A small image classifier, trained from scratch: normuon at rate 0.0015, batches of 64.
Rows from block 4 of a small image classifier, named by matrix and row number. Rows with one number belong to one neuron. Each number is 200 + 20 x the weight over its row's rms, rounded and kept within 0 to 999. All counts start at 0. After the name is the row's rms in percent of the matrix's.
After each neuron's rows are labels from the 100 images, of 14976, where the neuron reaches its highest value: "peak at" is the part of the image that holds the peak. Only what is clearly more common there than usual is listed. The data: capsule endoscopy frames (Kvasir-Capsule).
# fc1: MLP up (model.blocks.4.mlp.fc1.weight, 1536x384), inputs 256-383
# fc2: MLP down (model.blocks.4.mlp.fc2.weight, 384x1536, transposed), outputs 256-383

fc1.514,099,185,196,206,231,200,223,226,189,211,209,209,197,241,236,184,226,168,178,224,216,182,207,180,237,214,179,177,223,176,210,172,186,215,178,204,213,190,203,191,223,219,216,194,201,191,225,175,205,222,180,189,190,231,198,202,151,182,219,226,205,223,232,200,226,201,199,175,208,253,193,223,219,226,222,226,200,198,232,220,198,204,203,183,201,229,228,170,205,167,198,216,188,221,243,178,191,192,212,214,204,182,203,178,185,203,195,219,213,214,200,196,230,181,225,182,182,151,204,161,205,184,200,217,204,194,164,187,213
fc2.514,072,202,178,199,174,207,201,193,182,207,171,168,204,193,184,208,175,218,163,195,182,243,207,203,185,174,249,219,173,195,206,147,215,200,211,248,173,202,189,218,200,169,183,190,195,191,243,158,173,180,214,181,217,185,193,234,217,236,217,225,198,202,187,206,175,195,223,215,168,175,194,216,219,178,215,160,208,219,159,201,181,215,188,175,222,167,219,207,191,201,219,189,178,180,199,201,203,197,196,199,203,203,189,228,208,161,203,194,203,202,188,199,202,219,193,218,235,229,212,204,197,209,211,183,221,192,146,192,196
peak at: bottom left; middle left

fc1.302,097,211,197,246,211,190,228,188,207,214,193,184,191,212,203,207,186,196,215,215,204,222,180,264,167,209,183,205,236,161,193,195,203,182,217,254,171,206,200,191,201,223,175,184,233,166,210,219,241,187,205,200,195,218,184,226,207,178,182,192,211,201,228,185,228,212,187,151,191,190,202,224,213,184,200,223,202,183,194,188,203,202,211,228,173,196,189,206,211,201,222,234,195,210,214,194,199,184,189,202,197,170,215,210,181,223,227,205,219,194,206,186,170,186,224,196,178,178,201,187,192,193,220,214,244,208,199,187,180
fc2.302,112,161,203,212,209,249,219,210,153,169,213,225,196,208,212,214,177,213,194,179,213,213,181,183,231,196,218,169,229,229,169,211,132,176,201,203,210,178,198,178,182,225,178,170,222,196,170,195,204,224,202,198,202,193,186,208,203,208,169,191,223,194,167,178,170,207,213,195,204,179,175,196,218,185,187,184,215,175,202,205,201,180,202,213,201,205,189,210,190,220,211,195,211,227,183,229,198,207,197,182,232,189,166,220,191,197,185,175,228,163,209,173,188,240,230,221,186,175,232,184,217,242,205,176,216,195,212,180,197
peak at: top right

fc1.412,098,207,196,196,197,193,201,223,190,172,179,208,206,205,150,203,184,179,200,196,214,216,227,188,219,223,183,206,167,179,197,248,190,193,217,208,185,219,207,179,153,177,218,185,221,175,182,179,218,205,235,205,232,205,187,191,185,213,199,186,229,208,227,212,154,172,171,187,202,236,220,182,200,187,174,221,167,193,212,205,217,184,209,225,212,174,216,210,214,202,198,154,206,198,247,204,202,173,233,172,237,172,190,168,196,183,219,178,217,175,162,186,198,152,207,248,208,177,240,214,196,222,247,221,207,222,183,185,201
fc2.412,097,175,197,228,207,184,202,190,210,208,203,209,197,207,216,189,221,184,188,215,197,223,211,230,208,176,204,242,222,209,235,204,191,209,204,197,169,180,179,198,222,190,195,201,232,199,181,190,210,181,186,202,176,194,197,214,202,187,215,222,194,218,215,211,188,202,211,213,167,186,152,193,201,183,192,205,222,162,226,175,189,198,211,221,184,171,191,199,201,195,171,222,207,208,186,187,201,220,180,222,189,175,213,231,203,209,183,255,228,189,161,218,234,205,189,164,212,226,180,213,176,181,165,236,212,176,201,185,214
peak at: top right; bottom centre

fc1.421,102,202,180,221,215,241,217,193,176,210,215,205,156,211,205,213,221,205,222,207,197,202,195,176,209,175,188,185,200,214,209,173,217,207,128,170,203,188,201,204,230,211,203,240,213,204,182,194,216,196,197,182,190,174,200,204,215,207,245,206,142,232,198,190,195,189,189,200,211,178,214,186,182,233,185,175,209,193,175,213,238,197,192,181,193,193,188,211,202,173,205,205,202,196,207,210,194,194,187,143,211,216,211,225,213,178,184,174,204,174,204,217,194,180,200,177,188,196,200,195,214,222,208,214,227,166,185,192,215
fc2.421,077,163,202,168,178,226,177,207,199,218,182,195,216,228,179,176,227,179,155,190,216,210,210,220,212,179,205,204,190,196,205,195,192,228,211,204,172,162,211,204,223,167,195,207,219,221,244,147,176,200,226,198,238,214,182,192,223,217,208,197,219,200,163,199,217,200,194,192,200,167,185,197,199,186,209,204,225,161,239,240,184,202,210,202,197,202,190,169,178,209,183,162,186,195,183,197,168,196,192,214,191,187,160,184,136,180,215,200,195,190,225,219,180,194,206,224,196,215,231,238,204,222,163,205,205,189,213,192,179
peak at: centre

fc1.578,097,186,194,173,192,196,169,196,181,204,198,224,223,201,186,201,191,236,185,204,234,184,232,200,233,201,173,201,223,224,200,195,216,248,189,190,210,187,216,208,190,251,182,211,164,206,232,211,175,188,213,174,153,216,184,173,206,162,194,185,180,179,198,220,193,189,208,236,217,211,235,215,226,199,193,202,222,216,194,181,211,199,184,227,210,198,227,209,212,184,179,207,178,186,246,188,232,209,217,196,193,200,204,195,204,202,200,202,224,197,194,178,208,181,187,202,182,218,195,198,220,212,196,215,232,232,203,176,218
fc2.578,109,225,182,180,226,218,190,237,222,201,196,194,235,212,173,187,162,194,189,164,199,232,230,225,216,197,237,173,229,191,210,224,202,218,174,205,198,205,165,229,203,215,218,237,198,161,213,186,220,201,211,180,194,236,226,213,190,254,177,169,222,227,201,140,212,227,234,193,167,212,176,155,205,216,162,170,189,161,190,196,244,228,189,209,198,177,222,177,168,226,197,206,160,198,220,201,203,210,168,186,203,194,204,210,225,179,210,189,224,222,176,225,222,199,180,212,205,202,196,175,186,178,211,187,189,181,209,199,218
peak at: middle left

fc1.588,102,164,232,197,224,220,175,170,189,193,220,187,221,196,233,192,224,191,214,220,181,208,189,200,219,233,190,227,213,240,201,193,179,198,200,222,178,227,167,182,259,195,230,198,190,223,207,208,181,202,193,198,187,217,240,194,185,205,183,203,207,198,215,199,211,167,199,185,184,197,230,178,197,183,189,177,193,184,189,163,216,180,185,181,190,200,201,230,179,211,192,212,169,231,170,197,197,201,229,234,190,217,162,206,177,195,237,232,213,199,215,226,238,203,219,220,204,171,192,195,217,210,174,189,188,207,174,206,206
fc2.588,113,174,213,212,225,171,207,246,221,235,201,221,211,151,190,197,213,177,179,207,185,208,221,179,160,179,213,175,232,193,217,186,205,180,228,189,196,173,173,181,210,139,180,202,212,166,199,200,195,184,199,215,217,212,202,200,185,184,200,181,194,219,196,208,206,203,212,189,189,194,194,190,180,221,164,191,206,206,205,197,173,192,216,187,189,208,215,175,199,198,210,188,238,207,217,225,177,215,227,192,195,217,204,185,241,188,210,183,161,184,196,157,152,218,242,177,219,211,182,209,194,170,187,202,215,223,186,179,179
peak at: middle left

fc1.539,101,182,203,210,213,197,219,185,200,182,206,201,212,215,220,193,190,189,208,176,213,200,202,219,182,209,183,203,232,213,195,216,237,209,212,178,236,182,194,193,194,188,210,193,215,197,192,199,214,226,205,191,229,230,209,221,195,211,199,198,229,167,220,217,189,179,189,199,194,153,210,182,197,202,176,180,199,201,229,196,216,221,208,226,213,215,223,208,165,215,176,226,198,210,203,197,205,179,211,183,195,220,197,173,177,200,186,171,242,210,218,171,168,184,209,212,216,184,222,188,211,223,191,214,203,174,260,226,182
fc2.539,096,209,186,206,196,207,212,227,240,174,204,198,178,288,243,206,215,188,208,219,198,235,192,201,182,200,187,167,187,181,184,212,226,188,194,208,203,198,180,204,204,227,195,245,203,203,198,220,216,201,198,189,207,212,186,213,190,183,186,173,217,193,205,188,215,215,197,192,217,195,213,182,209,232,226,211,186,220,204,217,184,181,201,213,211,205,165,205,204,183,202,150,198,191,243,223,185,221,192,195,170,178,181,260,208,218,213,223,213,193,205,183,222,199,181,224,201,187,211,216,207,210,195,210,207,197,203,237,228
peak at: top centre

fc1.613,099,202,207,193,197,230,214,189,190,190,185,162,174,200,169,228,232,180,182,164,208,181,193,242,210,227,177,192,188,241,184,207,217,223,237,174,206,172,172,171,193,154,221,220,189,183,183,202,146,215,194,237,193,191,228,246,185,204,181,226,236,204,206,179,205,219,171,196,178,165,208,155,212,199,180,192,155,184,231,230,169,204,209,158,173,236,186,205,159,210,203,213,196,185,159,234,198,192,201,196,199,213,185,198,178,223,181,226,202,204,178,195,178,200,209,189,203,227,205,201,209,198,201,177,173,206,216,195,176
fc2.613,065,200,263,203,169,205,188,198,206,211,196,222,208,229,236,202,214,198,209,193,239,165,216,189,195,204,194,222,187,185,155,202,189,219,203,186,214,167,209,246,201,218,195,197,195,177,210,208,205,199,199,176,195,231,247,225,204,165,197,181,191,214,168,206,191,206,198,183,201,211,186,245,195,165,217,205,219,196,204,186,208,204,200,222,194,203,181,192,222,196,221,225,178,213,209,197,183,202,201,207,179,201,205,213,222,183,199,213,183,205,191,193,222,211,176,210,222,177,200,210,203,200,184,180,211,211,232,231,207
peak at: middle right; bottom centre

fc1.83,104,189,229,188,188,238,197,220,219,205,222,199,192,191,211,182,225,191,164,173,214,172,198,204,215,169,209,208,176,172,180,202,231,206,167,196,187,203,222,191,193,219,192,223,239,180,170,190,236,190,163,165,187,162,211,194,168,214,209,211,218,216,210,198,193,188,205,218,226,240,178,226,171,236,189,220,156,177,208,206,196,190,176,211,203,213,228,181,127,200,188,207,166,207,188,194,208,227,187,183,164,201,184,202,206,204,193,182,184,172,191,193,210,198,194,202,180,163,178,194,230,196,206,187,208,179,216,194,226
fc2.83,091,241,186,181,219,201,198,202,186,187,208,223,200,195,200,193,201,198,187,211,207,190,189,189,198,208,211,201,206,190,201,218,206,203,235,168,201,198,190,207,208,170,151,175,211,223,224,205,158,208,212,229,205,195,199,221,207,210,188,193,201,186,184,222,195,211,220,185,201,204,239,237,194,203,179,195,225,199,221,187,195,174,232,193,209,181,209,182,175,220,221,226,177,179,236,192,196,180,205,210,202,224,173,188,178,191,231,193,182,175,211,195,198,187,219,216,216,231,249,200,222,212,191,185,197,187,208,214,202
peak at: bottom centre

fc1.443,101,233,183,199,226,160,189,187,227,222,194,240,211,215,212,174,204,170,179,211,173,242,215,233,216,191,198,214,227,189,187,176,203,194,245,177,144,207,170,232,194,179,219,195,164,228,224,182,217,218,211,187,190,224,187,245,212,184,183,219,177,232,179,190,233,192,191,204,223,186,209,181,200,186,195,176,251,188,182,212,185,194,203,158,197,187,175,200,185,207,192,191,193,187,208,179,189,222,176,193,215,176,195,202,204,185,208,216,202,187,215,195,240,206,194,190,209,185,188,223,195,210,224,215,201,189,189,220,185
fc2.443,065,164,225,171,195,200,188,201,219,188,191,189,200,196,207,189,182,212,203,175,183,192,182,159,162,215,225,169,250,233,222,202,231,164,249,194,204,201,196,147,207,212,209,202,214,187,207,209,192,217,188,201,203,185,180,213,196,186,159,187,178,221,156,177,195,183,190,167,180,166,202,243,212,238,196,191,238,197,251,178,190,201,220,229,179,168,179,185,232,180,224,156,210,199,160,179,211,167,205,171,208,212,184,195,183,245,222,176,206,220,201,169,201,184,179,189,222,230,220,205,192,185,222,210,194,226,205,192,214
peak at: top right

fc1.649,099,181,193,199,216,168,158,201,219,220,188,188,208,225,174,217,169,206,212,205,162,193,158,217,209,189,237,224,205,196,200,188,206,180,206,236,182,217,205,205,167,194,173,217,203,211,209,232,185,208,245,205,206,197,210,175,205,199,211,224,217,195,178,222,191,182,217,202,209,225,195,219,216,219,169,169,202,150,167,210,224,164,175,186,204,199,217,202,197,190,210,194,200,218,203,230,233,221,206,194,173,207,222,166,174,208,202,172,209,171,187,192,207,195,175,207,213,189,171,210,243,192,180,192,184,181,200,193,215
fc2.649,103,209,216,211,220,216,203,219,212,192,191,182,183,214,222,208,183,243,195,243,230,228,195,216,220,205,185,173,210,188,235,186,185,183,222,197,170,164,266,199,213,227,215,258,222,197,173,216,212,201,176,190,193,225,150,180,204,199,226,189,242,183,213,206,184,221,218,185,209,192,225,168,214,201,238,218,215,216,230,195,205,221,207,210,207,193,169,220,210,218,191,189,195,215,202,189,156,182,191,157,215,189,188,248,211,186,195,178,170,177,238,205,182,193,178,220,192,211,193,210,189,177,195,216,192,209,187,210,167
peak at: top right; middle right

fc1.191,108,186,167,187,209,174,204,187,168,186,191,191,172,177,228,171,178,181,194,199,200,226,215,240,209,197,225,198,207,185,197,172,214,232,193,169,184,226,191,201,218,238,187,244,207,212,203,218,189,213,218,197,208,210,199,216,190,233,203,225,223,172,219,178,212,191,188,222,193,182,202,172,207,183,160,172,223,225,187,198,230,221,180,209,194,188,194,200,177,207,158,217,188,224,182,186,191,175,199,218,153,219,180,196,215,188,199,215,199,216,181,188,211,169,193,234,192,187,202,223,196,197,183,196,171,175,211,200,208
fc2.191,112,195,201,215,184,190,187,167,180,198,197,195,175,201,186,180,187,230,193,228,198,173,221,216,151,211,182,168,231,206,180,200,179,248,218,217,188,207,197,210,217,190,201,152,200,181,188,157,194,187,171,193,230,154,195,225,197,150,182,168,204,212,205,228,241,173,222,178,178,195,195,187,218,191,185,193,208,187,222,208,196,181,208,209,208,225,211,225,212,242,211,197,170,208,215,181,203,204,192,217,220,189,213,212,222,197,176,216,238,163,217,235,180,237,209,194,207,237,185,181,202,194,164,197,168,211,188,190,212
peak at: top right; bottom left

fc1.331,104,237,211,222,188,212,202,184,194,211,198,193,195,182,195,197,158,206,181,191,196,219,195,218,176,196,189,197,218,216,197,197,209,175,204,219,225,181,177,187,205,235,230,192,177,225,171,172,236,196,174,192,212,191,207,184,214,182,186,187,161,240,180,231,205,218,231,190,184,188,196,195,185,199,192,169,191,200,210,201,159,227,188,216,235,212,223,184,171,215,202,203,216,183,221,205,202,225,218,179,203,213,202,207,159,167,198,192,201,231,227,187,214,174,209,195,231,224,174,240,207,204,186,203,187,210,214,183,192
fc2.331,100,238,179,211,222,207,213,232,209,252,234,179,220,213,185,213,190,184,221,192,204,213,186,206,210,201,199,225,185,178,210,213,194,230,200,181,204,232,212,201,184,166,164,208,195,166,218,243,189,188,190,236,206,223,186,188,207,191,208,181,216,193,177,202,195,192,198,193,217,195,185,179,208,234,182,228,228,203,189,206,259,202,205,187,200,161,169,166,228,194,183,181,206,198,202,176,223,201,242,191,195,216,212,238,212,199,212,192,214,215,183,205,185,201,217,198,169,191,198,173,186,210,180,218,211,183,190,200,197
peak at: middle right

fc1.753,108,188,194,191,174,194,210,234,205,167,154,200,191,180,173,217,213,220,179,253,224,202,191,192,165,240,164,221,218,198,180,190,234,187,180,204,186,206,189,174,213,184,175,189,225,192,163,185,188,213,195,215,230,201,213,206,198,218,160,184,187,181,179,191,198,169,209,150,172,171,185,170,182,176,215,211,233,191,178,222,201,196,175,221,232,168,183,223,191,197,200,180,184,194,184,205,234,220,227,203,193,201,181,214,209,184,211,174,207,198,211,211,210,180,174,185,216,214,157,206,216,216,185,197,180,197,229,207,182
fc2.753,100,232,179,189,182,184,197,191,175,191,235,185,214,205,176,202,242,195,221,201,221,195,176,198,204,181,193,177,198,165,210,188,167,198,198,207,207,212,193,207,224,200,234,204,218,208,215,209,220,198,215,186,213,217,152,237,221,183,230,216,195,207,191,195,200,203,193,157,185,175,218,203,205,195,231,198,218,220,186,212,224,164,222,222,180,190,200,207,199,223,189,209,183,189,198,172,212,196,192,210,234,213,213,176,183,221,211,172,183,211,223,185,210,177,253,227,203,203,191,201,195,199,190,207,224,192,203,229,191
peak at: top centre

fc1.659,098,166,215,192,199,210,195,209,150,192,209,207,172,205,197,193,209,218,225,202,182,201,162,196,200,218,197,191,222,205,176,219,151,208,201,151,182,200,197,239,179,201,204,195,214,192,184,237,251,176,206,187,195,194,189,181,207,200,214,164,169,246,168,217,200,221,204,166,181,197,181,223,179,196,201,225,194,200,216,235,248,166,169,216,209,189,214,213,210,207,175,197,221,239,201,232,188,188,221,196,183,210,187,205,191,173,223,215,186,218,207,212,233,181,199,214,208,216,223,209,198,198,202,182,179,204,213,207,222
fc2.659,113,211,247,195,163,197,179,197,203,156,223,191,221,165,217,228,207,198,177,216,182,206,239,223,213,198,233,217,216,207,183,202,181,160,187,190,152,225,190,211,185,192,188,178,185,171,226,198,184,220,196,195,248,195,203,205,179,231,208,198,213,199,214,180,187,210,209,213,235,263,225,215,234,199,179,205,170,253,189,182,216,224,185,217,227,223,194,169,180,218,222,187,203,208,214,179,186,187,196,212,187,195,188,205,190,211,206,228,206,235,220,171,187,214,219,195,164,177,202,191,163,215,177,205,213,216,213,199,155
peak at: bottom left; middle left

fc1.477,097,214,237,210,224,205,201,195,188,188,215,231,223,219,250,181,201,213,185,188,199,208,173,204,201,240,180,210,165,205,159,179,195,184,229,182,200,192,218,201,167,205,222,199,157,205,204,183,223,189,189,191,224,179,196,190,195,220,221,215,182,200,187,247,230,200,183,195,196,166,191,205,196,207,195,219,191,229,219,208,200,215,195,189,216,212,168,201,160,199,198,223,241,178,179,221,207,188,202,182,184,224,167,225,207,205,184,262,153,200,210,177,169,204,180,193,153,214,209,243,225,184,205,224,204,242,193,193,200
fc2.477,111,211,191,224,188,193,206,227,225,176,168,230,192,193,147,216,216,216,167,175,190,230,199,208,213,168,163,190,224,201,188,217,206,204,222,191,208,244,164,221,208,217,189,191,209,210,196,207,162,186,218,244,212,180,189,187,192,196,214,231,188,213,193,201,207,174,197,230,199,203,244,162,184,183,181,218,209,184,197,209,158,163,194,214,193,182,203,170,240,193,167,181,174,193,199,217,166,211,177,193,221,210,187,174,195,232,192,190,218,171,185,181,189,238,213,228,225,190,219,189,183,236,201,179,201,216,172,194,211
peak at: top centre

fc1.186,094,203,241,212,180,186,177,199,166,210,200,206,172,193,205,224,181,205,212,181,232,205,234,182,212,184,191,184,192,203,208,210,195,176,155,196,218,206,190,185,189,196,194,198,190,198,203,187,203,176,218,149,210,206,161,185,209,189,253,187,187,234,172,170,176,224,170,210,191,202,198,230,206,214,219,215,184,224,191,183,207,187,185,183,179,199,204,206,202,198,213,218,186,202,187,205,202,211,179,148,202,189,178,247,213,172,194,185,205,234,166,181,217,200,200,174,198,201,217,212,173,178,200,232,215,222,228,188,200
fc2.186,115,224,219,173,211,199,210,200,238,194,215,192,204,195,200,204,212,179,220,199,165,180,150,252,174,189,187,208,212,215,206,170,192,207,241,188,186,208,220,188,202,209,215,203,235,209,211,197,211,194,196,223,224,211,236,200,203,173,194,184,211,198,233,207,202,219,227,216,209,216,194,180,262,172,175,224,206,186,214,182,189,198,197,220,225,189,206,209,178,185,236,194,179,177,230,225,209,211,216,187,241,197,205,187,219,191,163,226,176,198,212,172,235,226,193,210,231,209,230,223,187,236,210,198,183,189,201,209,223
peak at: middle right

fc1.287,092,206,199,210,202,229,201,203,208,169,205,199,185,217,178,214,178,202,214,163,200,175,167,192,208,171,203,173,186,186,163,224,161,185,203,234,213,192,215,230,188,207,197,196,173,185,179,225,232,195,225,209,205,223,177,175,203,190,224,187,189,181,206,197,182,195,174,193,186,188,221,221,196,166,209,236,151,199,223,222,202,256,233,181,182,216,180,219,199,207,218,215,174,226,185,209,179,177,191,196,228,219,185,185,204,239,188,248,182,241,192,212,185,218,186,170,205,202,202,213,192,236,180,149,216,194,179,204,204
fc2.287,091,210,194,185,212,186,223,181,198,188,203,219,214,211,205,182,199,198,197,165,197,236,220,228,219,204,201,208,212,207,200,203,221,192,196,151,177,224,201,149,208,191,219,190,233,224,198,180,192,195,193,212,209,182,235,201,190,195,183,177,206,227,188,200,186,217,203,220,164,186,218,249,210,222,190,202,206,213,174,193,211,157,170,187,209,183,223,160,208,199,199,210,211,182,177,181,234,226,225,199,215,209,218,180,168,204,212,204,180,175,178,186,190,186,202,198,204,167,208,208,198,166,268,226,212,202,189,183,237
peak at: middle right

fc1.543,096,203,199,205,202,186,193,210,206,200,177,197,183,192,161,188,182,189,186,236,209,243,228,171,211,222,158,220,227,217,215,167,199,244,194,171,202,216,190,225,210,170,214,221,187,223,194,228,191,237,201,208,198,195,185,215,210,195,199,171,223,202,215,157,175,206,197,200,191,212,230,207,238,239,213,216,215,240,187,161,212,222,175,201,181,205,187,171,237,198,172,213,219,239,188,199,190,184,214,183,206,219,189,205,233,195,193,216,235,221,208,176,196,180,186,194,213,179,178,185,190,208,194,185,187,238,210,215,180
fc2.543,105,201,188,214,198,197,228,183,192,188,242,194,235,179,203,214,200,234,170,223,180,178,201,189,206,181,195,179,218,192,194,141,213,208,184,204,243,191,209,187,175,211,219,223,214,199,231,214,196,217,201,178,186,195,228,201,200,203,220,227,197,205,209,235,239,216,173,191,185,187,200,183,185,188,198,188,185,231,181,193,182,190,198,201,211,201,190,186,236,228,203,231,179,170,217,202,224,216,187,190,182,199,225,195,186,191,140,183,189,235,190,209,218,207,212,214,203,222,212,174,173,237,194,195,212,157,184,190,195
peak at: centre

fc1.129,100,191,203,190,223,218,186,184,248,226,198,185,187,207,198,187,172,170,200,198,236,209,177,174,187,137,200,185,184,203,224,167,229,195,199,203,215,175,200,157,190,204,229,203,219,237,197,215,190,216,241,189,208,181,166,178,195,251,197,200,171,230,213,188,200,206,230,177,220,212,165,234,227,201,237,199,221,174,196,211,212,222,206,183,248,219,177,211,199,186,194,186,241,197,149,217,201,150,222,171,186,213,248,210,182,173,201,214,235,213,161,201,182,193,214,205,204,211,218,186,224,220,187,158,221,192,178,191,203
fc2.129,075,175,195,275,176,187,208,202,243,172,187,191,184,199,212,227,204,193,211,197,182,162,217,207,208,200,231,179,195,159,192,205,187,194,184,195,225,189,203,176,182,203,169,226,218,200,211,214,193,201,206,208,184,175,209,208,233,184,192,190,211,226,236,178,220,192,208,161,208,146,232,168,209,218,217,178,188,213,199,195,195,189,182,202,202,184,192,158,199,240,199,209,188,200,198,219,207,228,196,202,170,228,228,162,207,178,187,207,205,215,191,206,208,186,194,208,215,192,200,201,192,192,207,193,229,205,201,245,188
peak at: bottom left

fc1.254,102,189,224,236,200,190,227,242,181,208,155,212,178,183,243,190,181,200,165,226,169,177,194,180,210,220,213,216,220,182,219,205,189,205,236,195,181,217,224,192,193,218,189,222,199,165,237,207,210,219,177,199,210,208,203,247,220,218,232,241,176,212,162,201,218,212,177,205,188,207,162,240,136,202,166,240,201,198,246,231,190,214,194,211,206,205,171,211,197,205,200,239,169,197,204,209,214,235,208,178,212,230,181,251,193,184,197,201,195,204,177,200,183,202,184,206,223,158,215,168,212,199,223,194,175,177,177,226,204
fc2.254,071,234,236,176,225,186,188,185,220,239,181,240,180,207,175,203,206,201,191,201,196,202,203,193,194,168,169,225,219,216,194,201,173,206,209,191,221,218,207,210,192,211,251,177,210,251,177,197,256,201,192,218,207,208,200,187,156,178,218,186,240,230,224,170,192,174,177,194,201,163,227,205,185,176,185,179,208,213,197,185,200,178,202,202,217,218,190,180,193,231,162,205,223,204,193,169,198,211,210,222,189,205,212,199,170,179,170,194,218,214,217,179,183,216,199,180,190,193,217,225,187,198,201,216,203,212,196,200,172
peak at: middle left

fc1.424,102,227,178,182,230,216,226,195,204,175,203,187,226,197,182,208,180,222,198,185,210,209,193,203,214,191,247,207,204,207,183,192,207,189,160,200,185,182,241,205,174,176,212,221,232,200,198,196,193,188,210,179,180,201,198,203,206,184,209,203,224,223,179,189,239,214,204,232,172,187,211,197,220,195,227,208,184,175,216,216,214,204,233,190,170,178,224,217,176,171,201,194,205,173,204,213,202,198,195,213,216,211,194,198,202,270,191,190,189,178,187,182,213,189,217,220,217,199,200,202,187,181,174,181,204,216,197,217,203
fc2.424,106,203,191,194,200,149,209,200,233,215,200,204,195,152,199,203,203,208,190,246,185,197,226,163,208,189,211,217,209,229,210,214,153,168,188,200,209,204,182,221,204,192,175,182,171,197,230,197,214,217,209,198,204,170,183,171,215,218,187,201,205,211,182,214,197,207,214,237,180,253,185,189,190,197,184,156,201,207,218,241,209,191,200,212,216,220,211,167,199,208,198,186,224,219,239,195,168,204,194,193,196,203,211,242,208,183,225,233,221,215,217,189,192,198,175,219,219,225,179,194,181,177,154,209,172,190,192,182,222
peak at: bottom right

fc1.516,099,248,227,187,181,181,230,149,187,164,194,205,201,227,196,205,192,221,142,200,215,170,208,203,182,219,188,227,194,180,193,215,213,218,242,177,223,186,193,207,205,214,186,194,204,210,149,177,204,202,200,193,205,210,231,197,209,163,170,198,211,215,201,194,185,219,202,190,212,198,197,201,230,222,252,219,200,186,190,154,195,162,201,199,185,180,202,190,188,186,205,181,182,193,190,201,192,206,211,206,196,207,196,227,188,170,186,223,187,190,218,198,206,216,171,206,175,185,207,210,186,223,209,192,222,224,183,164,191
fc2.516,091,219,162,206,211,182,165,199,170,200,208,205,185,141,206,175,219,207,193,230,215,191,218,227,215,193,195,179,194,185,245,185,170,228,154,220,216,190,182,222,176,203,183,203,208,235,228,171,203,193,198,190,197,183,193,237,178,199,189,190,213,202,211,177,209,166,215,181,192,153,208,205,208,213,197,192,203,204,205,207,181,222,214,180,183,217,210,201,211,193,152,192,194,221,225,200,232,177,173,187,198,187,237,177,248,227,199,215,180,216,175,228,196,213,202,169,161,209,197,219,231,169,177,182,178,189,200,184,205
peak at: middle right; middle left

fc1.438,100,208,215,206,223,187,198,185,245,219,220,207,229,197,214,210,216,201,201,194,191,195,207,202,196,199,169,182,199,199,183,223,191,197,206,190,194,188,210,167,182,206,180,198,163,220,179,201,207,180,187,166,213,205,206,160,176,204,204,235,222,206,231,203,204,215,189,220,190,231,189,204,212,178,171,205,167,180,205,223,205,223,179,228,166,199,170,191,211,173,194,205,197,191,193,189,208,161,182,190,235,210,187,233,236,198,186,194,200,202,243,214,217,198,181,188,186,203,224,236,158,184,210,165,198,185,233,224,188
fc2.438,079,165,185,212,193,215,180,216,182,190,179,212,158,255,241,174,210,221,186,245,189,180,192,219,225,183,221,196,166,225,206,200,194,148,200,190,167,231,205,184,191,232,212,208,240,188,171,208,187,211,207,191,189,189,214,196,231,193,232,195,228,160,203,189,174,228,259,184,238,189,196,205,168,197,250,199,220,220,213,224,217,221,193,186,216,190,233,189,234,201,190,225,233,188,227,220,200,209,205,207,222,193,172,180,187,185,206,208,228,202,189,180,210,201,195,230,182,180,221,211,218,202,192,201,232,185,208,192,220
peak at: bottom centre

fc1.221,095,193,196,183,231,197,220,193,186,203,181,183,168,187,231,202,180,221,214,201,210,212,204,202,173,237,192,187,205,207,175,202,223,188,190,262,213,153,206,220,217,199,203,193,197,195,186,228,198,218,197,200,206,197,185,238,202,180,210,204,211,197,201,201,135,232,223,168,191,137,203,205,172,205,194,177,209,228,178,210,202,196,198,197,202,203,190,191,175,165,198,229,174,190,227,205,198,172,189,171,201,163,173,219,193,200,151,205,187,215,154,169,181,214,246,172,198,153,200,206,204,176,202,191,199,221,190,212,199
fc2.221,122,221,198,207,188,201,211,200,214,206,215,207,217,199,179,196,194,194,217,184,190,196,210,204,226,198,214,241,230,187,184,222,194,235,227,178,203,259,171,198,174,188,188,210,202,184,173,200,201,182,150,213,179,237,213,204,220,222,221,217,217,191,187,179,223,213,160,257,221,242,191,210,170,185,169,197,192,172,207,161,226,185,180,205,234,193,192,197,224,245,192,172,207,175,169,165,210,205,205,181,213,190,201,219,167,191,196,207,228,201,194,201,179,194,209,233,212,200,230,191,209,222,210,214,219,212,181,181,235
peak at: middle right; middle left